config = dict(
    model='image VQ-VAE',
    crop_scale_min=0.7,
    bottleneck='vq',
    encoder_arch='vit',
    encoder_head_dim=32,
    encoder_qk_norm=True,
    loss='mse',
    decoder_blocks_per_level=2,
    decoder_block='plain',
    codebook_size=512,
    beta2=0.99,
    batch_size=128,
    epochs=27.0,
    warmup_steps=440,
    adamw_weight_decay_other_params=0.05,
)
Rows from block 5 of the encoder, named by matrix and row number. Rows with one number belong to one neuron. Each number is 500 + 25 x the weight over its row's rms, rounded and kept within 0 to 999. All counts start at 0. Numbers have three digits each.
# gate: MLP gate (encoder.blocks.5.mlp.gate.weight, 768x192), inputs 0-191
# fc1: MLP up (encoder.blocks.5.mlp.fc1.weight, 768x192), inputs 0-191
# fc2: MLP down (encoder.blocks.5.mlp.fc2.weight, 192x768, transposed), outputs 0-191
gate.579:493509563492510524497441485534483529464487494484486512477511468461519487481504496472444483510511520582513454509510515480493501504483494494516491506487515530491480478508501506462478487487488483503470457529503499505498524505504488481506500535424539486483492478467528535566495497461482505515464532511514544497498512460491472521469553536527479487485507509451491469510486497469513490486510522468486509513496495495548495494454522477517516518485452494491512479517460515518471471527543508453538421529464506492470466516500525514513509530523521516498516501493526511528484525504509503513
gate.580:500505506512486464529505517478502491499518515486470471508509500497470469507463496512482493529474501509452502521489482502509478521521514535496505505531503489523557512532475453510471513504507539505509502467518489490474517513482538484517540516494485466526480484473510544497451494499471486478474497481473495493443552507502489524516564507514509506505496513470448485489503509556529458515463474555523469479462532512519495503544532503464491497505503504459484516528526494532525450511488488506520533540464481462506463533513531530493543498519478523468527524546515496472444492545511452528
gate.581:485524507487455524466478513498520539488520463537482512493471504470519476500483461461505523481515469522472467503488450497533472515462494581542463513470539532473493529462504490529483490476515507469459488500512498488493523523509483500486455511499500490504493483513508489506474513506497510436512518485473455499478536511518485553503537481484519521496503518503503499507474538492499510477501509511535463479515507506498445498443509490507472495466514536514513525540541473483515504445490563514490525496508543534469499481494523471493505500469508519510545474482519487469452524463496448493
gate.582:508495506553517525499506448507466430468462534481546503497468466466524541476483502507471485505514521544482517452516508480440506497539464472461520501487484533453485524497499479510522462528525500522493532527451459511470501462521545529510498547516512454489471523496531514520492504492486496510526460476507470525499460473515491486504519483503457505522501473467529451512489477488517526509485500446495480505482507498493478521499498468505494476485498472525500515511487514510502466487495505490494502503520514456496486511495450515554478499552488494490473530485497479516532496529453548521
gate.583:519509512465492499481557501503478478499483453510522530481496472487498517486519521542513498498517533480511515500487520546522470483518481476477514472481515492518472508497530516551509496577512514491520505491547539463505501500489467528508516485471516511461496459446461508505439518475428480475478538509498498546517478478521544497506506531494522542511478481514498553472484527494489498503524537489467477465532521527474505509511513470465493486492489510528508495485492516515470505453518481550481465503518472544482507526508481497495510489472539494464483512461478529517439467538495510492
gate.584:506517486498532521509520473536505511479507523508533487518491497490500520486491503500485468506524533476478507488506505491463483513546480526506468521505485498487508525466468491445497505521504492504519528503486496498461536483491492472468468481506507472524479429520498467501487501481474464517490504494521478480529556456494534511491561541464488471499498520514443492492487512560533456530498499519489526472497526524494495561508529490502484514479519484474522501459489529490557480545503569493484510482512515462473524534465543485499503515551483531512498503516532480454554491558512486507
gate.585:526495518475486517511531523480462511495486552496530486494564497502521462516501515509475510482551477566453481506451514548536510496463450484517501436507505473524503472519510519498499485480465487501462522464482479495528435518520487467484501518531505530487467518544484512475493508508479526469532521490520500527501540464466494527489453490493516511483488477512440524452486473502507491526501459517504487490518516501524508496459514464448486520491489506487497491479497499485532487483480465473508515538448497499494485493487468526510511504518467470512465495536452481542480499523510518483
gate.586:498485475471503493517506493453485521491517529508492481487422474475558518538510469487468521484498525497501464461512519493525508518514469542529458505537532517486474484491502504551468486471514510465461534452511511500468486480495527493508503513473509458528491481525509528517517495496509483465530455496528507547535452503496523511508496470500508495494522533489534548495509532504498511527524511518487462479465471499504480486497464502479539505500496500475462488487541473475567506550513503492497522473458515520465548513526498530501514526485503494506542498484465484499556466517506447493
gate.587:483531495505514487475547507521523495535497536497522506530498510537465538530491512466504539501446503513524539498494527518466496530475501477511477511457505564431447539546503515512469485543507522480490517483500506466472488487496508518501478538501459526542459489494522519500484496497496530523534519505484530504473543528539513522514502530498514483508482468464478475500458472485474507511525479467536490504484471461475492496512534480528490452485532523474498538517508509488499475478499457474511466538490535522485523504526507474461466465499456464507498542478501511497508494485483541465
gate.588:477510520476505490468513470561437509497523516483496510476489461521544490473492524504529516461479482494487499498473514454491460535481505480536528524484491492473483494517495556510471500528510531491486510525495527542485520486481521472542498516482501470515497477474468511466469483458435510503511526501499487533501489528504514538537512500506532520504495511541493516513471549492522469511556518500526512482526483489507519456482511503486495481499491461457534494483546493495528506458544447497482518543488493497559492463510463489518468494518508501538512520520529513495510463497455445477
gate.589:489519530541432482497450505493494472482507467484501490501547514536495472505539464511545526505495494485520506514473486507494436512461510536495477534527513496465505504487509521501513498521514514533483501459531560471532473483474461517468458467518449475505524527495480493466487502523514486520505475520430540508488528478498444493509499514540513502537518511452494546537473503559488492508546503490478482529490518545462511509511495504531488486494536499510500526482498436469467499485529501501512518489462519482518478493507531483459512496504476485524523492497483518539521507518494499491
gate.590:483529453508528497508498490425479502530520510468505512545489485513537480525510492459493509482521468513530468482486514500513517460508470527500499516510493475479530464512492522550487514494502506526481494502475449512494553517549515520503569504479505511524476477464486483504509475510507543463463547510476457509471543506508484467514458503501506487528509524497497493494466497489499459474485536546527510470492537500462508540532538491484517500485489488461525459496448542492485487481516490537535469515508475496520528497527531513537490448491515507490479517504495568521496491491530522519
gate.591:501531540505461499503475522464441436448514531490556492515505542513520486518483521469500484461500489510497474459532449507509503526511505508465497536446494463546498510503483524510488502458525455490530499498474467476471510501490490459490485503556492539513466511530492517471494495523485490513478497512500507492496514508506519479469478489527489495478470481468456537554503479519502480483508502520568462492483535506524452511498505493516488522513507476508495473509529510490467465507457516538534506511496471469539469476489495511506484534466501509547517464506522504485463533518511500550
gate.592:498542497519527525510497439528458453487478499555534519485487491530505532508507527550470532543485511525474510466497531468476512494503460527460494523505524479479484505466515528449469507440491476524493507504567513536485475530510548490517501521479463449514448493499508472469479489507491505512529467524475492442507488501504494501505536556485472463503485499486506465522480527522506487485469483482508495519490461509512540499512519517500457435500509518531503519509441513499479490494538490510502523493524481510473520532509508485463527494495476538471468520510507492503507519522492487493
gate.593:488490519505478513522494537486484497524544459477493453507480510494536537524516501480505542504464472489511477490471477546511544538530512499521485469497518498496497453488480500515535488504508521505488495485531545499551501484516461535527471475502470483509488521457453488495533504533526472518509457517487507476510517456520495491511522477507533475462490518489480495515469495503445520538501465520483533547518488534531468468507486495502458492553566494481496535444486494469486489484507507462495510490483566496482492465511504483510546471506497498505519467517477478512548457501466464511
gate.594:532521515503477537530438478471512496497479498503503491478521515491491513518566520503496496461553492508521495517483470486518471494498480499511458498487501483472487519510510503510496497525490502517489529504507454493471489494516496454505527526483435487501538516514492473547494475506516527498492517514571516516522511453506547507500475509462484550530486486504520533561499505480485520446483512510517505440584548485469510488558495503523494495506492479517503509538490497509470518502459487488452520517514478544515478484514549502468502478508441476532483499509462503494502514505501533489
gate.595:495491560493484517501496496514531503474499527504531508489486520471535478526496499496497498475527544523498519510534540514485511526494463480473547451488507514496523507497522522451517481487479512506516484501526496499495473516515535471496471495493503506530488542470496432498474449506491507517528507511464488489480521481529524490511522473534545527445466530524483533549546505500477513489516507489490479476469503443509471555476538478484484507440474531462493508447489496492502491476552466458536469495461506505449508523511547535479539491493470520538519504491498501512496501470488506521
gate.596:506486519522530456513502479478474481507481469529512492500513466493487496505463527538525536494520521527551516519479518509531523497537511493457490483460494476480482480502501510469472504474469499521534479485511515521510507492490497445483503508509502495542490459512534523506525452508501495505538502501465429519560545571487465474490473478503490512430515490469516486530491530496507504544527484520546479483467493516503467515467525525504484478466509497516502494485495435511476540528490482526514496518506480494501512482511534486496527503450450490506537470461484476473494519526533475536
gate.597:484484512514479509488502514464463509493495490460461513455511499481478489493521460512517511516490473511490495548478482472508491556502511496513474516519481522472414497484524510522513472471491468496463524453503450450461530485497484500492484525507525504477490486530503456562512497526498509455513511514517560508510517506514491523478498509494525510514499497519477496518551520484489496455506526503521536524507488481537522500490489474524484522526511469491517529542486485530486510441474518477501553509483508502460444509519519500570483443514466473497511533492456519496496451489501511495
gate.598:505491560484545503474476514511490451556534531516515543494512494483528476494531509447473505470504506504474537482472508505518459489522529513507514488488470505508509494504540478514503502476489511521490505490531465523493560478465496515492494495514442478463482486491466458501443505486538549510446489478527471511519529520519531507497471515506495517503493483511470502421491524461490495525463508467497475504511484493461444480501511496517492524503484544495477498488500491491549576478462527516469525521519523481453475531524487510515486481512506463502508524505531499514481529520489506497
gate.599:508518521568504518556540521497544506498490503557510491504489517467520478490498492507482510513447523520457537523491505479507477528536539474519476486511483502509517529497428491487510497512457537500509536530517505528453517530488501536489475480484514498514481498513512444529514496504515506453470485478539455487538487527524516462508470494473485508496518503472520494545471528515523541541539508536483510529505529486528534508470499491502507531470478472475518503480493491538519504489481471494466497530534449545483480494553487549498509466468487516513468465480503497486512488482489512479
gate.600:497526506472526464503492501466528514504521475491486553488556509491450496544506565479480467502513509479499530530514495518516519503508526478508468450564457524455491505508471540478539487511522513488451501528549514487503474491518479505514480455546504556512499519459521499472491481484485495509503517484512526508488522532510520489488473481505477520495459484491459492487555497508482488523516513515468532550512453498472461491524482479463528488517514501518497505493492486505449532534474476469462485498483496538511491532492503516493544452474466518478526505539494495540511514528477493482
gate.601:468517524526517477535470445542480501477491507542543500524514460473487543485503539497461472487531503495504498474499520501490521529514448478473531498466519486486524540486455484477490512484528541513511488461475491495491521508504480485502443537508500514477467528485474527476511502460552518542512503501488495504496481483538527543494526510465485498476463509493463459515507499537555466540513531499480480445499449506501544488512486487507517473502478493518514471512482493491497521504542538483518471536494430505542510494504463518482519511496494472512534508502555529518493532525502498491
fc1.579:492522525510499510481529531483491521493512493483549488487555491544444506472465488505492524516473514491516536511492498469493482484489456496487549513525489460504538521495523497526486529526471473452545525517492478487522488473539490509490510472511484533559510540520512498514494475498530454469513488479489475494500471547513520545524439456522432493521459473515460510506517517476488476494480480514499520480488476458514519517515477484486499462460446500488505511527508526497511453474520471477482536503454481511489532498503483517519525503490507479530481474507552492528459500462495485483
fc1.580:490473493481494521516481528535489474500496494530496533520494500483535513482559512520530516485554486489561487474512522494495523500469474454502499488486502505483459477471497525498476487483484496502497505508512493513504482492490496511463456498512499524463543516510465469538526489502516514557558549495531505535513436438503505438493470510492487483497514504523527530540490526472464539508536517486469529502490492496513525528489500467522522465496506518524534509484454487469506510515523485499491470490509509539514508506501496506541498493487478514471438470519465501501597504491495531525
fc1.581:507524488462521486517524470509470509504512522546496488504472504486535557473508557509492462448496496509490510477500525491475539491482500478449511509493542462539510481539483482504479497490516517533492508512470444559536449499515534498473510465528485498475528499479516509520505495511532502532509482510499493496485449554438493531484510482480513501502528509477505491487517483458487522545526494465495541545484501528490490487540492483493555512487477544510496508470474535508516491498507433481499497502523499478510548520475462527528503508522494496507465520539495504488526497451479480451
fc1.582:526483523533491509514507545507482486459493541537475468477479509468507511516464480500537493502466494518452482478448482507467458484474473501510510508492540509474504549488494498568470538453456466470478465492511456530478508526520510489517478495471491456493477502499512514516481501452525505495500482545511478509471518486504476516563535494483502495530539521505465496510473486487486512482467498517499465481476522517528481533496513495493524547501494531471458521532493505487486495466491493493462549479515503515549503516482519546534482517475493485556455473472500459520492475484497528520
fc1.583:478511497467471467544490508494532498490534487463501545518523497512477512502512450495467479490519551486517479497506479486489515507502540520517487488506484511511507506527493490486511503477479496532553510505482511537499500493557528544504535462500523499518490511499529464464518507482542485523489432486524500487490529513513526506472458497476493529498499473477449543510470476512528497508544494488469540488488484530479508473545505454568525490551451475509482465529522466512494520477530561554499502493512497486504514477500470489470538492509492531472522500495456517531539513468528475496
fc1.584:519471502520517491489503493446532464510474473533476499477492489482541480488507501500505499477460497499535452492510549504525487485483490485493512473516510522497491472504526503523511525476466506502505470506507487488491471510508537527540519544502495502476506515486494481493587492518533544511480506480487508509496479534478480530538452461561472519471477507473532489541472542494506529470487479463490505514462463507526466460466506535499527531520477522535541507513525472487451513492560458484541479456476496497467516488511537535465524498457512521499514471492492510488487539516491502536
fc1.585:498497524467466507532545509498472510547450517487487503466477511501492522481528489520494471501544455489517456538464540499500484474523485475514470475528506484472482511500524510476509483482479453501472488469493493520504518520486486509519538447558471494484498490498466480526537511554467489495533521552511550512500550492511535524500495471505515517449504514542473501530535497502492472500477481477478538499491485473535500491486489499450475495495504496517485506477496544501510491483471539440507471484458497491496461473527502454507468468460535525528510512520503500520526558483506509534
fc1.586:458499491473556451503532520498515519525474467545535499501499536511507459484501521467503514498497498500498510475519500543485476464521506512522475479515512541504530498481459493479552526500537517487500511543523507432529491475531461481471482515483472513498465501481531527488475496532493529514489486494479525502464514538513494430519506482531488498493485483457499519491505528477508498478480493480490515505498469485515565472514496469535495490515471438521515505492463538552454526503480525467506483493488488498474501504507473477489518531490533479514459456499538479507513552521542457500
fc1.587:529521504485495484514494509461494464475517472503485524465491466477510531532503521527498444488497491512508469533512488524530499492528506545483458494521505478499482474526511480482538488490491510485520484545474462453468516493489471473500522435481464499446485476518500480526530505495475500497455499512518532479531444477502531446481540456456495491519525480486516506515482479465513561471478531500486512483505468519537525506544481513521491547511489463541522477471482476498486480517526519473559528498486485474503489488508496493504549461473482444468479477521499493516517481511513468504
fc1.588:479498525481543504494545538511521466505495466476475507502537503465511506460481464477507471488473503482516496515548523468493513508530500532498488528492497477481529480516495537542477519513484489499507494520572503490480495495521537518485470476485492469517480507468502475519524497493485505459522489529507494514549511499480501546492541523480587507513519502508503471511493533494534530536470493474478463523552527481536457492541485485485502521468512522442468477484503532473546474449471501508468511494529494505503522480526560507483540481554486512509536490498490518526472501510496469503
fc1.589:524491512503540488464444536508512493521505492518508479501506483487489542500495517487496496499511526488510486487525508493506519510521490469492527508502488477550514527507455526503517511515518502493488501509466533521498550504548482520524453510499492493498469459519512482537525507486506511538513523476509506499520486494540536503496523457425484490483430481511509484502553491471485486506469555571471519481500473516466470527514493471476483460501518512540515489440491537508487552547485499479464572494533492520536482473531474477476510516495530489484480472498494489501502441465487502510
fc1.590:495468506493463501491495483533535503477498484507496479490479492511474497452503502498488514509512510506476509465516446508513527498463476473518497523514516544557516542485523502458520531507462484470546500450480488493489481499498466493497488494507499475490495550521542511491492526491477396514511439492508495528517471523489513515496529458497526508469528524491482502461539545515474521545470487439485495526515486505531470535486463524503509509514522491524482534505543510513497505534505481497445522524475526466462493489478470525535507479557518506512541504525506490473475491525499476498
fc1.591:481532485466483528514483557502508491507504541491459524492521460490446497499488543495486497541473513481486519494509486439491502516545511510532501492526496447527514490477478479497501504541489519532495522508478515513524505541484468478488478524476522433494509491490520472495531506495513490493500480488510495518508473487506495510515495537490514561476520513526556483527508530498547516538480462495447507508494470505453506489513493504489526488499537542488532487463467471517482542509501482484481494518494553556512511513514479518455526436552537534485511505472504444516512472484494471492
fc1.592:459508469538558539467490514502491495490521455447491505540487484471567487478465488476530473492512474530508493522479489517516478531522521454541492493488514466494493479514520506538517466521480485513499502497520487492485523480498524453516459496513492517494497482506541464503534494497491499497468546502488527538532506478517502471580490454523508478509564492520482487481504487479513556512469480492505522486509499463539510546496508488479501493491497520463529492483508518493514488501475539504517554488470493495490505505491420522527496487451506513498499498535506496473565490524496513529
fc1.593:489480487531491524535505480453453517512521450472440483484519497489516491486499546484458531535497512486492534534469444463498531497514524456525465491490537533520488492514521478493505505516537484486512486494494472518479475501512527479503510487480505492494533530456522515491492515505537472548489521518494476531484506454491492509493474497553533550477512459506529513478504494460466470521549497451467474497515518517508486552486547514499494505512462487497528516511509518477536516509528528485461526453483508518469484467481434470533534474528515458513510473507485486480503487507505503491
fc1.594:535556497491460540518462478487516497501524487489491518497546506495470519499536505480466511473529478496497543518519520510480480487510492442530448516527527514481510558503520500504551507517493477498520525500522466491503452516542505506481550470499447509473530501526467477514508480507520530508498481528505521512533468483503498506506480517487483521530483468531542475527550548485496554446498508483523515480569520487509519501532513511529465485515513498521493512520494486493481524469482498484465503502526473546508480506528515508460498481486467478547482506508470503446469524541471520504
fc1.595:498491530470535542516473446482478520469468523470488498478513506483521522529535538509519475515503481465508504478482510535451487506504482500492537507507484501535494475500531522534463491481490487524507473472509487509522495470466455490543463543512490539487551512515494468526509460515514542481515473485472476474476452532460495511509520541539448488495503483506508482492502559499471530483513501511501492489458506482516508533558512538485493525489489506467486495430501516522484452513519546507512470470452481487533490508520507512485489466488495466479492510473502522545553484478512518479
fc1.596:491519474522492453523480482538467493528480467497480452513477473495520521493475526517499504513538538557542525532549501553481516516531499482478483502477481519466447515541518495493510490512499501547484493487547480498524490467488490487531512512530486529494466468489487548534544479528505517499513473513480509514527501509489492484515471497530507512486504503494553487486537535478485538478519525516512494497523470478495481539446535514487514491492503498510499462521484493509445549513521465491493509547539483493496503491508537477453481534466505470513509552513509511459479470485550450489
fc1.597:532526463490537478546524484529528510491542552494535444508493445490482509493511521486561509540504516489499514549497510508489528495473490498482509481484491544505525495515480492494480531524502479513490510509478471506478486534512496494519516505486529483533540461496521487477541489518480490564516478487480468547458472495496476498504502497510471490520529466515452470483491487498453497540522524487513458510492502465514503577501458501490473467513504518448482491486522510459463502526511523495491498510521511534480510497500479451463492539503539470493499486458506541489487482467468549480
fc1.598:508519477504521508521498500493496446461542491470470498519517492462528476494507518487498531519530502471460496507492471522515461463491523481586499483533521540524542508494501505494547479487491513477507430491496489528512520491504484502528518523504495520524525482507497490506454496522533541562475549488439475500491546500468511495480480532521490487458478456472482496467500508456515522460509522474473472480523511534488481541511459518483512494518471516524502475522524506477504548517498499525494528503531474506485550520486496496546469497534495481462470487494485499498516535525503453501
fc1.599:505465507518475522520519524498525523494481518533511511525470497492534467493529480468532488541456508522496505491539493440527470519496510496530533492502473498468552504504444520483489468539476500501536539497478474494503529542481492506517492504476498489487459524549488508558484527490493501492511475508492488467511509528559474490497476512466461515521517466500456505527455512485513528536500477530498506531507476469507551488468482514496486544519522493467498565457518535535485522497524448510468487494516491512537511494527529526498521511497497546532528478449465478492517485469487509476
fc1.600:530504532500461504515534513512515498494481541453492527495512485496471507530556511498511445495465530488499474510487500484489472518534491475486521452455520493495479546510537491516486507543455502531486528531503531503469506525449501513529526484500481477494531494511490474491539509516515534483466492522502532480472499496552492516498512519498494507499500511489488502501445460471556549495517527497518498520491504490494472483493477489536504523488540530498472515528517445484469541533540506490504456523530472476500497468481510493462446472481455496448468520519434489485491494487509549479
fc1.601:521463538455476488486510521466499507514485478475520485523506498498476544538510477496483516477504535498488490502512469503515446466516476488538457528521488534505511482529506548531507504510438478525502498496494516522509506501539506543512536482531479475499492510499525493496511466533512481477492498528487488444471491536446522464520510480533456511498513492542527483532516469468431519501490452513520530534514548463506496508482491473486479491495448484490466555477516525466487494458467502525465535489547560504502521494482531485490478478505486497492468477509503486527513474473473506505
fc2.579:469508509492463557476482443510518515476501500499443543483489441499482449501479499475527502511541496520569487467478480519480493488532531540528499485517462523517492507500539503477503486503565513535449513493502530482496532462481462502514499498543512528484508485489447472510493528522524524540486446490508512530487519520493509496457481533506495503510514468497507506478477494520461543481537532482501512491514446503482479528453467498475498517544534512501492529504507497502501512530506501521438507496509462531511469509479505486508502512477523509531530463466455509500519508502511480498
fc2.580:534499528464471496491522506535481421479500476510555492468467492494506503469519524507500487522476507477514447473481499483477478460469485494536521464509512490511517534481484436479503492448492491480482501490563504473481519474490487507445496526486511466487513505491486495503491535525484516482496488516534489514502522481508478476524512496513551500504508482466525550498524502497544491504494472511487483476457574471503495523461518504510481505520438487486499508515554533516503514522481512520473510551482485515477498491505504528494518516509480531525506515531557534557445487470509496505
fc2.581:502528483495490475490490515502450481515497493438506553490498516462488489473512491488482507482471463485495473512497497546523540477531467502478489523514562480458479551478556451489483526495513474481471481490494538482483508459515456522507490489491510484509524508543515491517506527502519454493486476493541493488428511494532494495494525486512505493534535526498501489514533543527516497533476531520485524501494472526522552472463467511478430521524475502516509518468505482490510489513504491502497490461509534510522462495482475531464470504515486513536525463505472458477501480538486446512
fc2.582:519511511458514460464481466488488526540521461523484542537511488462457511479558525511501504504436487491527524502483455480502512491473521526474513493524527515530508486513468541491506484492515491461525526527528558486518506491502484540485480475487508510450513520457475477510494488521512482469505490480483505476510482493518542489479509507503468471531470483504524532524532536555525540512486478500471480527502530494518504472487483515505506488455486550486527495476508497509514533544502510453512472477504481514464511506495492495472525448501465488472541465557503474446480490530524491475
fc2.583:541486514495480527487457500511457450480493543498512525480492535451516480525515467503503476504457511513541497499505522487512508527490502482476465495514532486484479517472481512514466471487541524529525472489510457483511508539522580485461497515537481450498495496489482506529507497521489521513522476467470501499510504506510467525496503458498526502498517565505535481489486517481482456502472470510487498505491500510510456486524450535497507527416560489478475503493478504489511486501529451504490473484496487511504469495512561528530462472485490481511520480530478544481503514500443515526
fc2.584:483525500526483465522529476511444534486557490429520474502534471526467513507512536493518489500469460502447519540518483461469472502512491494499498498476490504525519526468457469496483496504507484471487547518489482495508512461477481539483496508497511518521461520503495517447486485468458442532507518465534497496527537492509503483494533536494521490508509529501479521528530485520516509495505540503517489477538511515492566478509522449524512493494527470489471521456526541505499518490477477471481506479523512486499460494510447537512505514523460497493502552528512511520511459483522466468
fc2.585:517503495509546480508479521504464485523539511488493488522546498493494487474516457480573481547489483490513488475474499473497499490506505509540522514462480489550480522489477498501515496505505546456538504556489470485494469490478464485518498533461501538526542509460537502471474521508548473535522515492432458498534492505495524517495511516505483484528527512512509455514495486481486500475515538485516519501471518527460552488508494481494531493511513508506514512516480504524513513498463472526467525493519521495515465509475459533487530472534433504529478522481537450504487520523473447510
fc2.586:464467495494504534483460487486492472533521482489503502525466553491458489523457473515540498489530495512511510512525485486489517518455500488519467485536514528503504493522510486506462480512479565515518480509520495539495542540487499487516459512489558497454500505536518501506490499478476501521515496521427502510536523475467491519479463478489508486534496469491556474552533511511458483517563481482496520537484501510462463503482504522489526483484466479466499468495510493483488519491471481476517499505487458524502497515535460526480520534504503487481534525452516517558491474471491547519
fc2.587:446486521484452471498486493458454496501441522491491476508491544515464515516464461484525528479483529484518477499503496482505517525528533514499520520481476527503455504537495529458526520530542503491545496479492524506480509497495520511473453497471500526520538514556514480503496517485514475556508485502488490477487494531505513524501519500464522496497576469496529489503471490490506540502494503468483496527512505498497492522474497454519510475478482513468469509519516546499467479426472479480492529518469535503495513471488489515551492518503501510521503521500435498576497474522476519516
fc2.588:500500530538496524451474454489544536462476503475523523548508499493488520501491514494474495495533544521448510550493480521452494478485502504484516477520487523494499524461490485516501506504528495485535460471514520487519515495445507515547458450541462496515503497515523499515483516474547499534497509511464456529478483496507480480512496470576474492480510537506472517517552457498497496507546519518492544480456499498517434469470503473511507533510487496541519488521491518477509501500508488492485550540520500513517477529478489518516549481493481484524506465490512450511487520492519512484
fc2.589:470489493489524495496505500490505479505504499482491486526514446490505546491549478509512484523500484471539502531484500562462503495450484472471507450500493462452501537521530502485489500525538481510487479501526521498491502488445521546479520536556519528493535509491489512448515439508486475489477466468497518539514515513491528491527497482549484514477501480468466500521529510462491501491522486482521442542513495466516490494467495508499503486536516468497514512455528479565454516465521544465493491478506498465466504488459530505493512501453473522498533480509505500496540518515540502501
fc2.590:478534531499477504498528527503513543495504519481486494487467527492532509469476488510500473494523574477511455481501501460533540450485468491546540509480456504531473489512470508508462471471487503472510487481528537569476508487513511517489461475518502515499444486538463510466476497487533478505533538527503490475462472467541504477494446495504525490544524541501487496529480509506490484524469510523510534527470511511514474492478527503492510437525522541515503518502517499482502474477500511522498495520472521522495503514467471490504495487467546520529534509524512476507501544489541446492
fc2.591:499486552482528498506549523513489542496485516471529529476506509507512473512539499500492493485489534536496480568483488487553467510501481412481502510507459539475487459503494556527528493508538495518493483505495502499467485538526481519471539480507479518496519546501526507487483471497480467499542477503491534502455488487533484521477497486516485496510478495487505497498488472527474476499497496561470443493513525507464460524510502503509519480479476501542537512527500509526494480505481481515506488521505456497472495515497485535474480492541588461482541511506487494458517518526496465508
fc2.592:531501492578506494510515510507534494491504490556517476512533481459523506513503482517522485468465468521545482498532484493534474489464496513459481474469566461470503498497544489489496508477513535535525436453529535509548502489510492508496545493495497518477481481507490520490476500475527519516491476493510494517508514501480505490511502488512516489484486544494511489512477525476486546511530472507503497483503458519527489483515477502506468542496499473528479514508530461499526544498527427517454490469481482524482566486461492537460510519516458511463492515455506521521450488494494477505
fc2.593:508481516524502483498501516498516459481526502548493508461539575543474489498479505492532537457538510537510544516529508522537493507450484446440468526531548497516491518498520514506465512458517515535486505484495481497492548487468501525487492469497540430497478516519468519519468491505518487476469510468525494532474533531475493504469526478489499517520503506471459527509488493525524494468520514473501533488486509497512472483508508544508467489498484505479497544540486496477520466497475526517486486451498490524491507492487507473519505484495479504558457529516475512475498441504466474519
fc2.594:522466473486497472520514534527507482521495514451484421493500526509523494460504511491515499541546505443514504530529541511505516490503496469487503526451490495483521532547444511503502498512512468499475536567508522512506473473477525481511536501477503559493491475505498511464490505471504507489483491486491509525461510480513495497454507484523542526502516520488536513464504484481488498492529484487534509545523486445522477519476535533470483504495520476473496504481505449550481503493524529467476487534455519496477481527501510456513477489495521536524497479475475476451545538505525514518
fc2.595:506536475483525472479464476482501477469506489551515552482515486517553505504511553498487482483535505503500501497491480509530516493520457513491518490471507482482511522525495523564506499498493487476509445505491449521493528520500473493487486513462477495513505491520463494488483526499495540441509471514528487548548506520475496510511479527470482529471541511525507538508499490503478533467532488519474497526532488507553522480575535469510496507513506490507491513495546513496464441480481476513446503473468512508491491498534468459497461484493527478510503493455478508438530515515507540477
fc2.596:486451493512517533502492478484553500498443474489534534500457509551513539531496489508525473507518467481534498505510525515520498488481511474516479496557523507525468480448512514504493489457469527499501456495484511555519478524505490483512530509531453464498574525553464460535460506505493506486507510501501477466476511523496522514511422529512529513488492502506470462489484465495487481469496493496478505521503500483525516460521482476516492496496462480529503520495524527498478540474517500489487475465519529502469493512499512498516511494571493500492552468507512516486487523464526499551
fc2.597:502496497476482520507521525497507510496502444500502531483535497515523498468466522485455480491503520486432498531491505501529535516535448529472526506503487508487456498521493442441498506476546488506486523478511508460521477486471502526525476476472528532507523540484526501454527465443496507443480530481501519511491484492504481507535504512493529494445472521453528507516517499506505528503482513502473486515471527462506477480479542514484457498440464511473535536509473487476487516483507531515523533510513494535528497526507559505534492479498463463517495497494543520495544489504529488508
fc2.598:526506519495480541467538476498532505526459465502485478476448502536521471461444473496499475512496475548526480504508529451496521519520487535446514521448500478485474520509455508496455469555479496541467516471483509461496473504535519493490473499508478466485518514487543534496523498508473484460520473540540508511522475488548485487512553479515495529503488542524502505523487519528491467519490462522492503500477452499515478498485517536510544494476508500478505519490496502520493457483494520493511487515483509476541474479521501499486531552456506529492488525499491525519452480480475544504
fc2.599:483501477508514525522526556550501510530507513508466480485510516511503494516529482508517468513481530497524510515493500518487474489511508537496572481524504531510499509490485493495461505503497486454525478500496421521483504487435478510553488494575523479444518507479519500475522526518477501484484485468496517527508524498506471512524491485485480511498538474536508484478488494482477524510532519525490497561498525544488540508493481511473450490539521485503510522497478467576517494476490494501521473462509470514465463461503504443488491501526480494503526548522485473503492456503488487543
fc2.600:474500501442475508462557516477535464482519508496500473497529470487553496459464486510504521505505513504518463504498503477494514523512509480480555473464505516496499479493501519505493506492464538455499474486503486514490509486478526488534536510525511515449506492526495451510509510478507548526514486486544501495477500512531502541493500505456500519481482549505545518495474486469495525477470473505555507478488449506498444552539466519521510484478476488508516508464481532522448513469513484550470480529467546501488530490514495465561493543481528501505525483467529471501510500493493532511
fc2.601:535508498463500476518538524484531460526451503495520508468518456487500494475509494484478483497464510484489506506484459513489464510472501501489501487443482496454506480477480525513502487496521547484485517501520514491525477493504500499542524512481520547534466477539526500492512475487497495510488503520497473540479514497552486500517476485504538482520519508534491470475557486464463524512534521522463496475462470537492538538568515477499463490466485496512518493502515517522539545487533488515475537489479493507542474503517451501514450515489478441509543539474504498524532524480487456459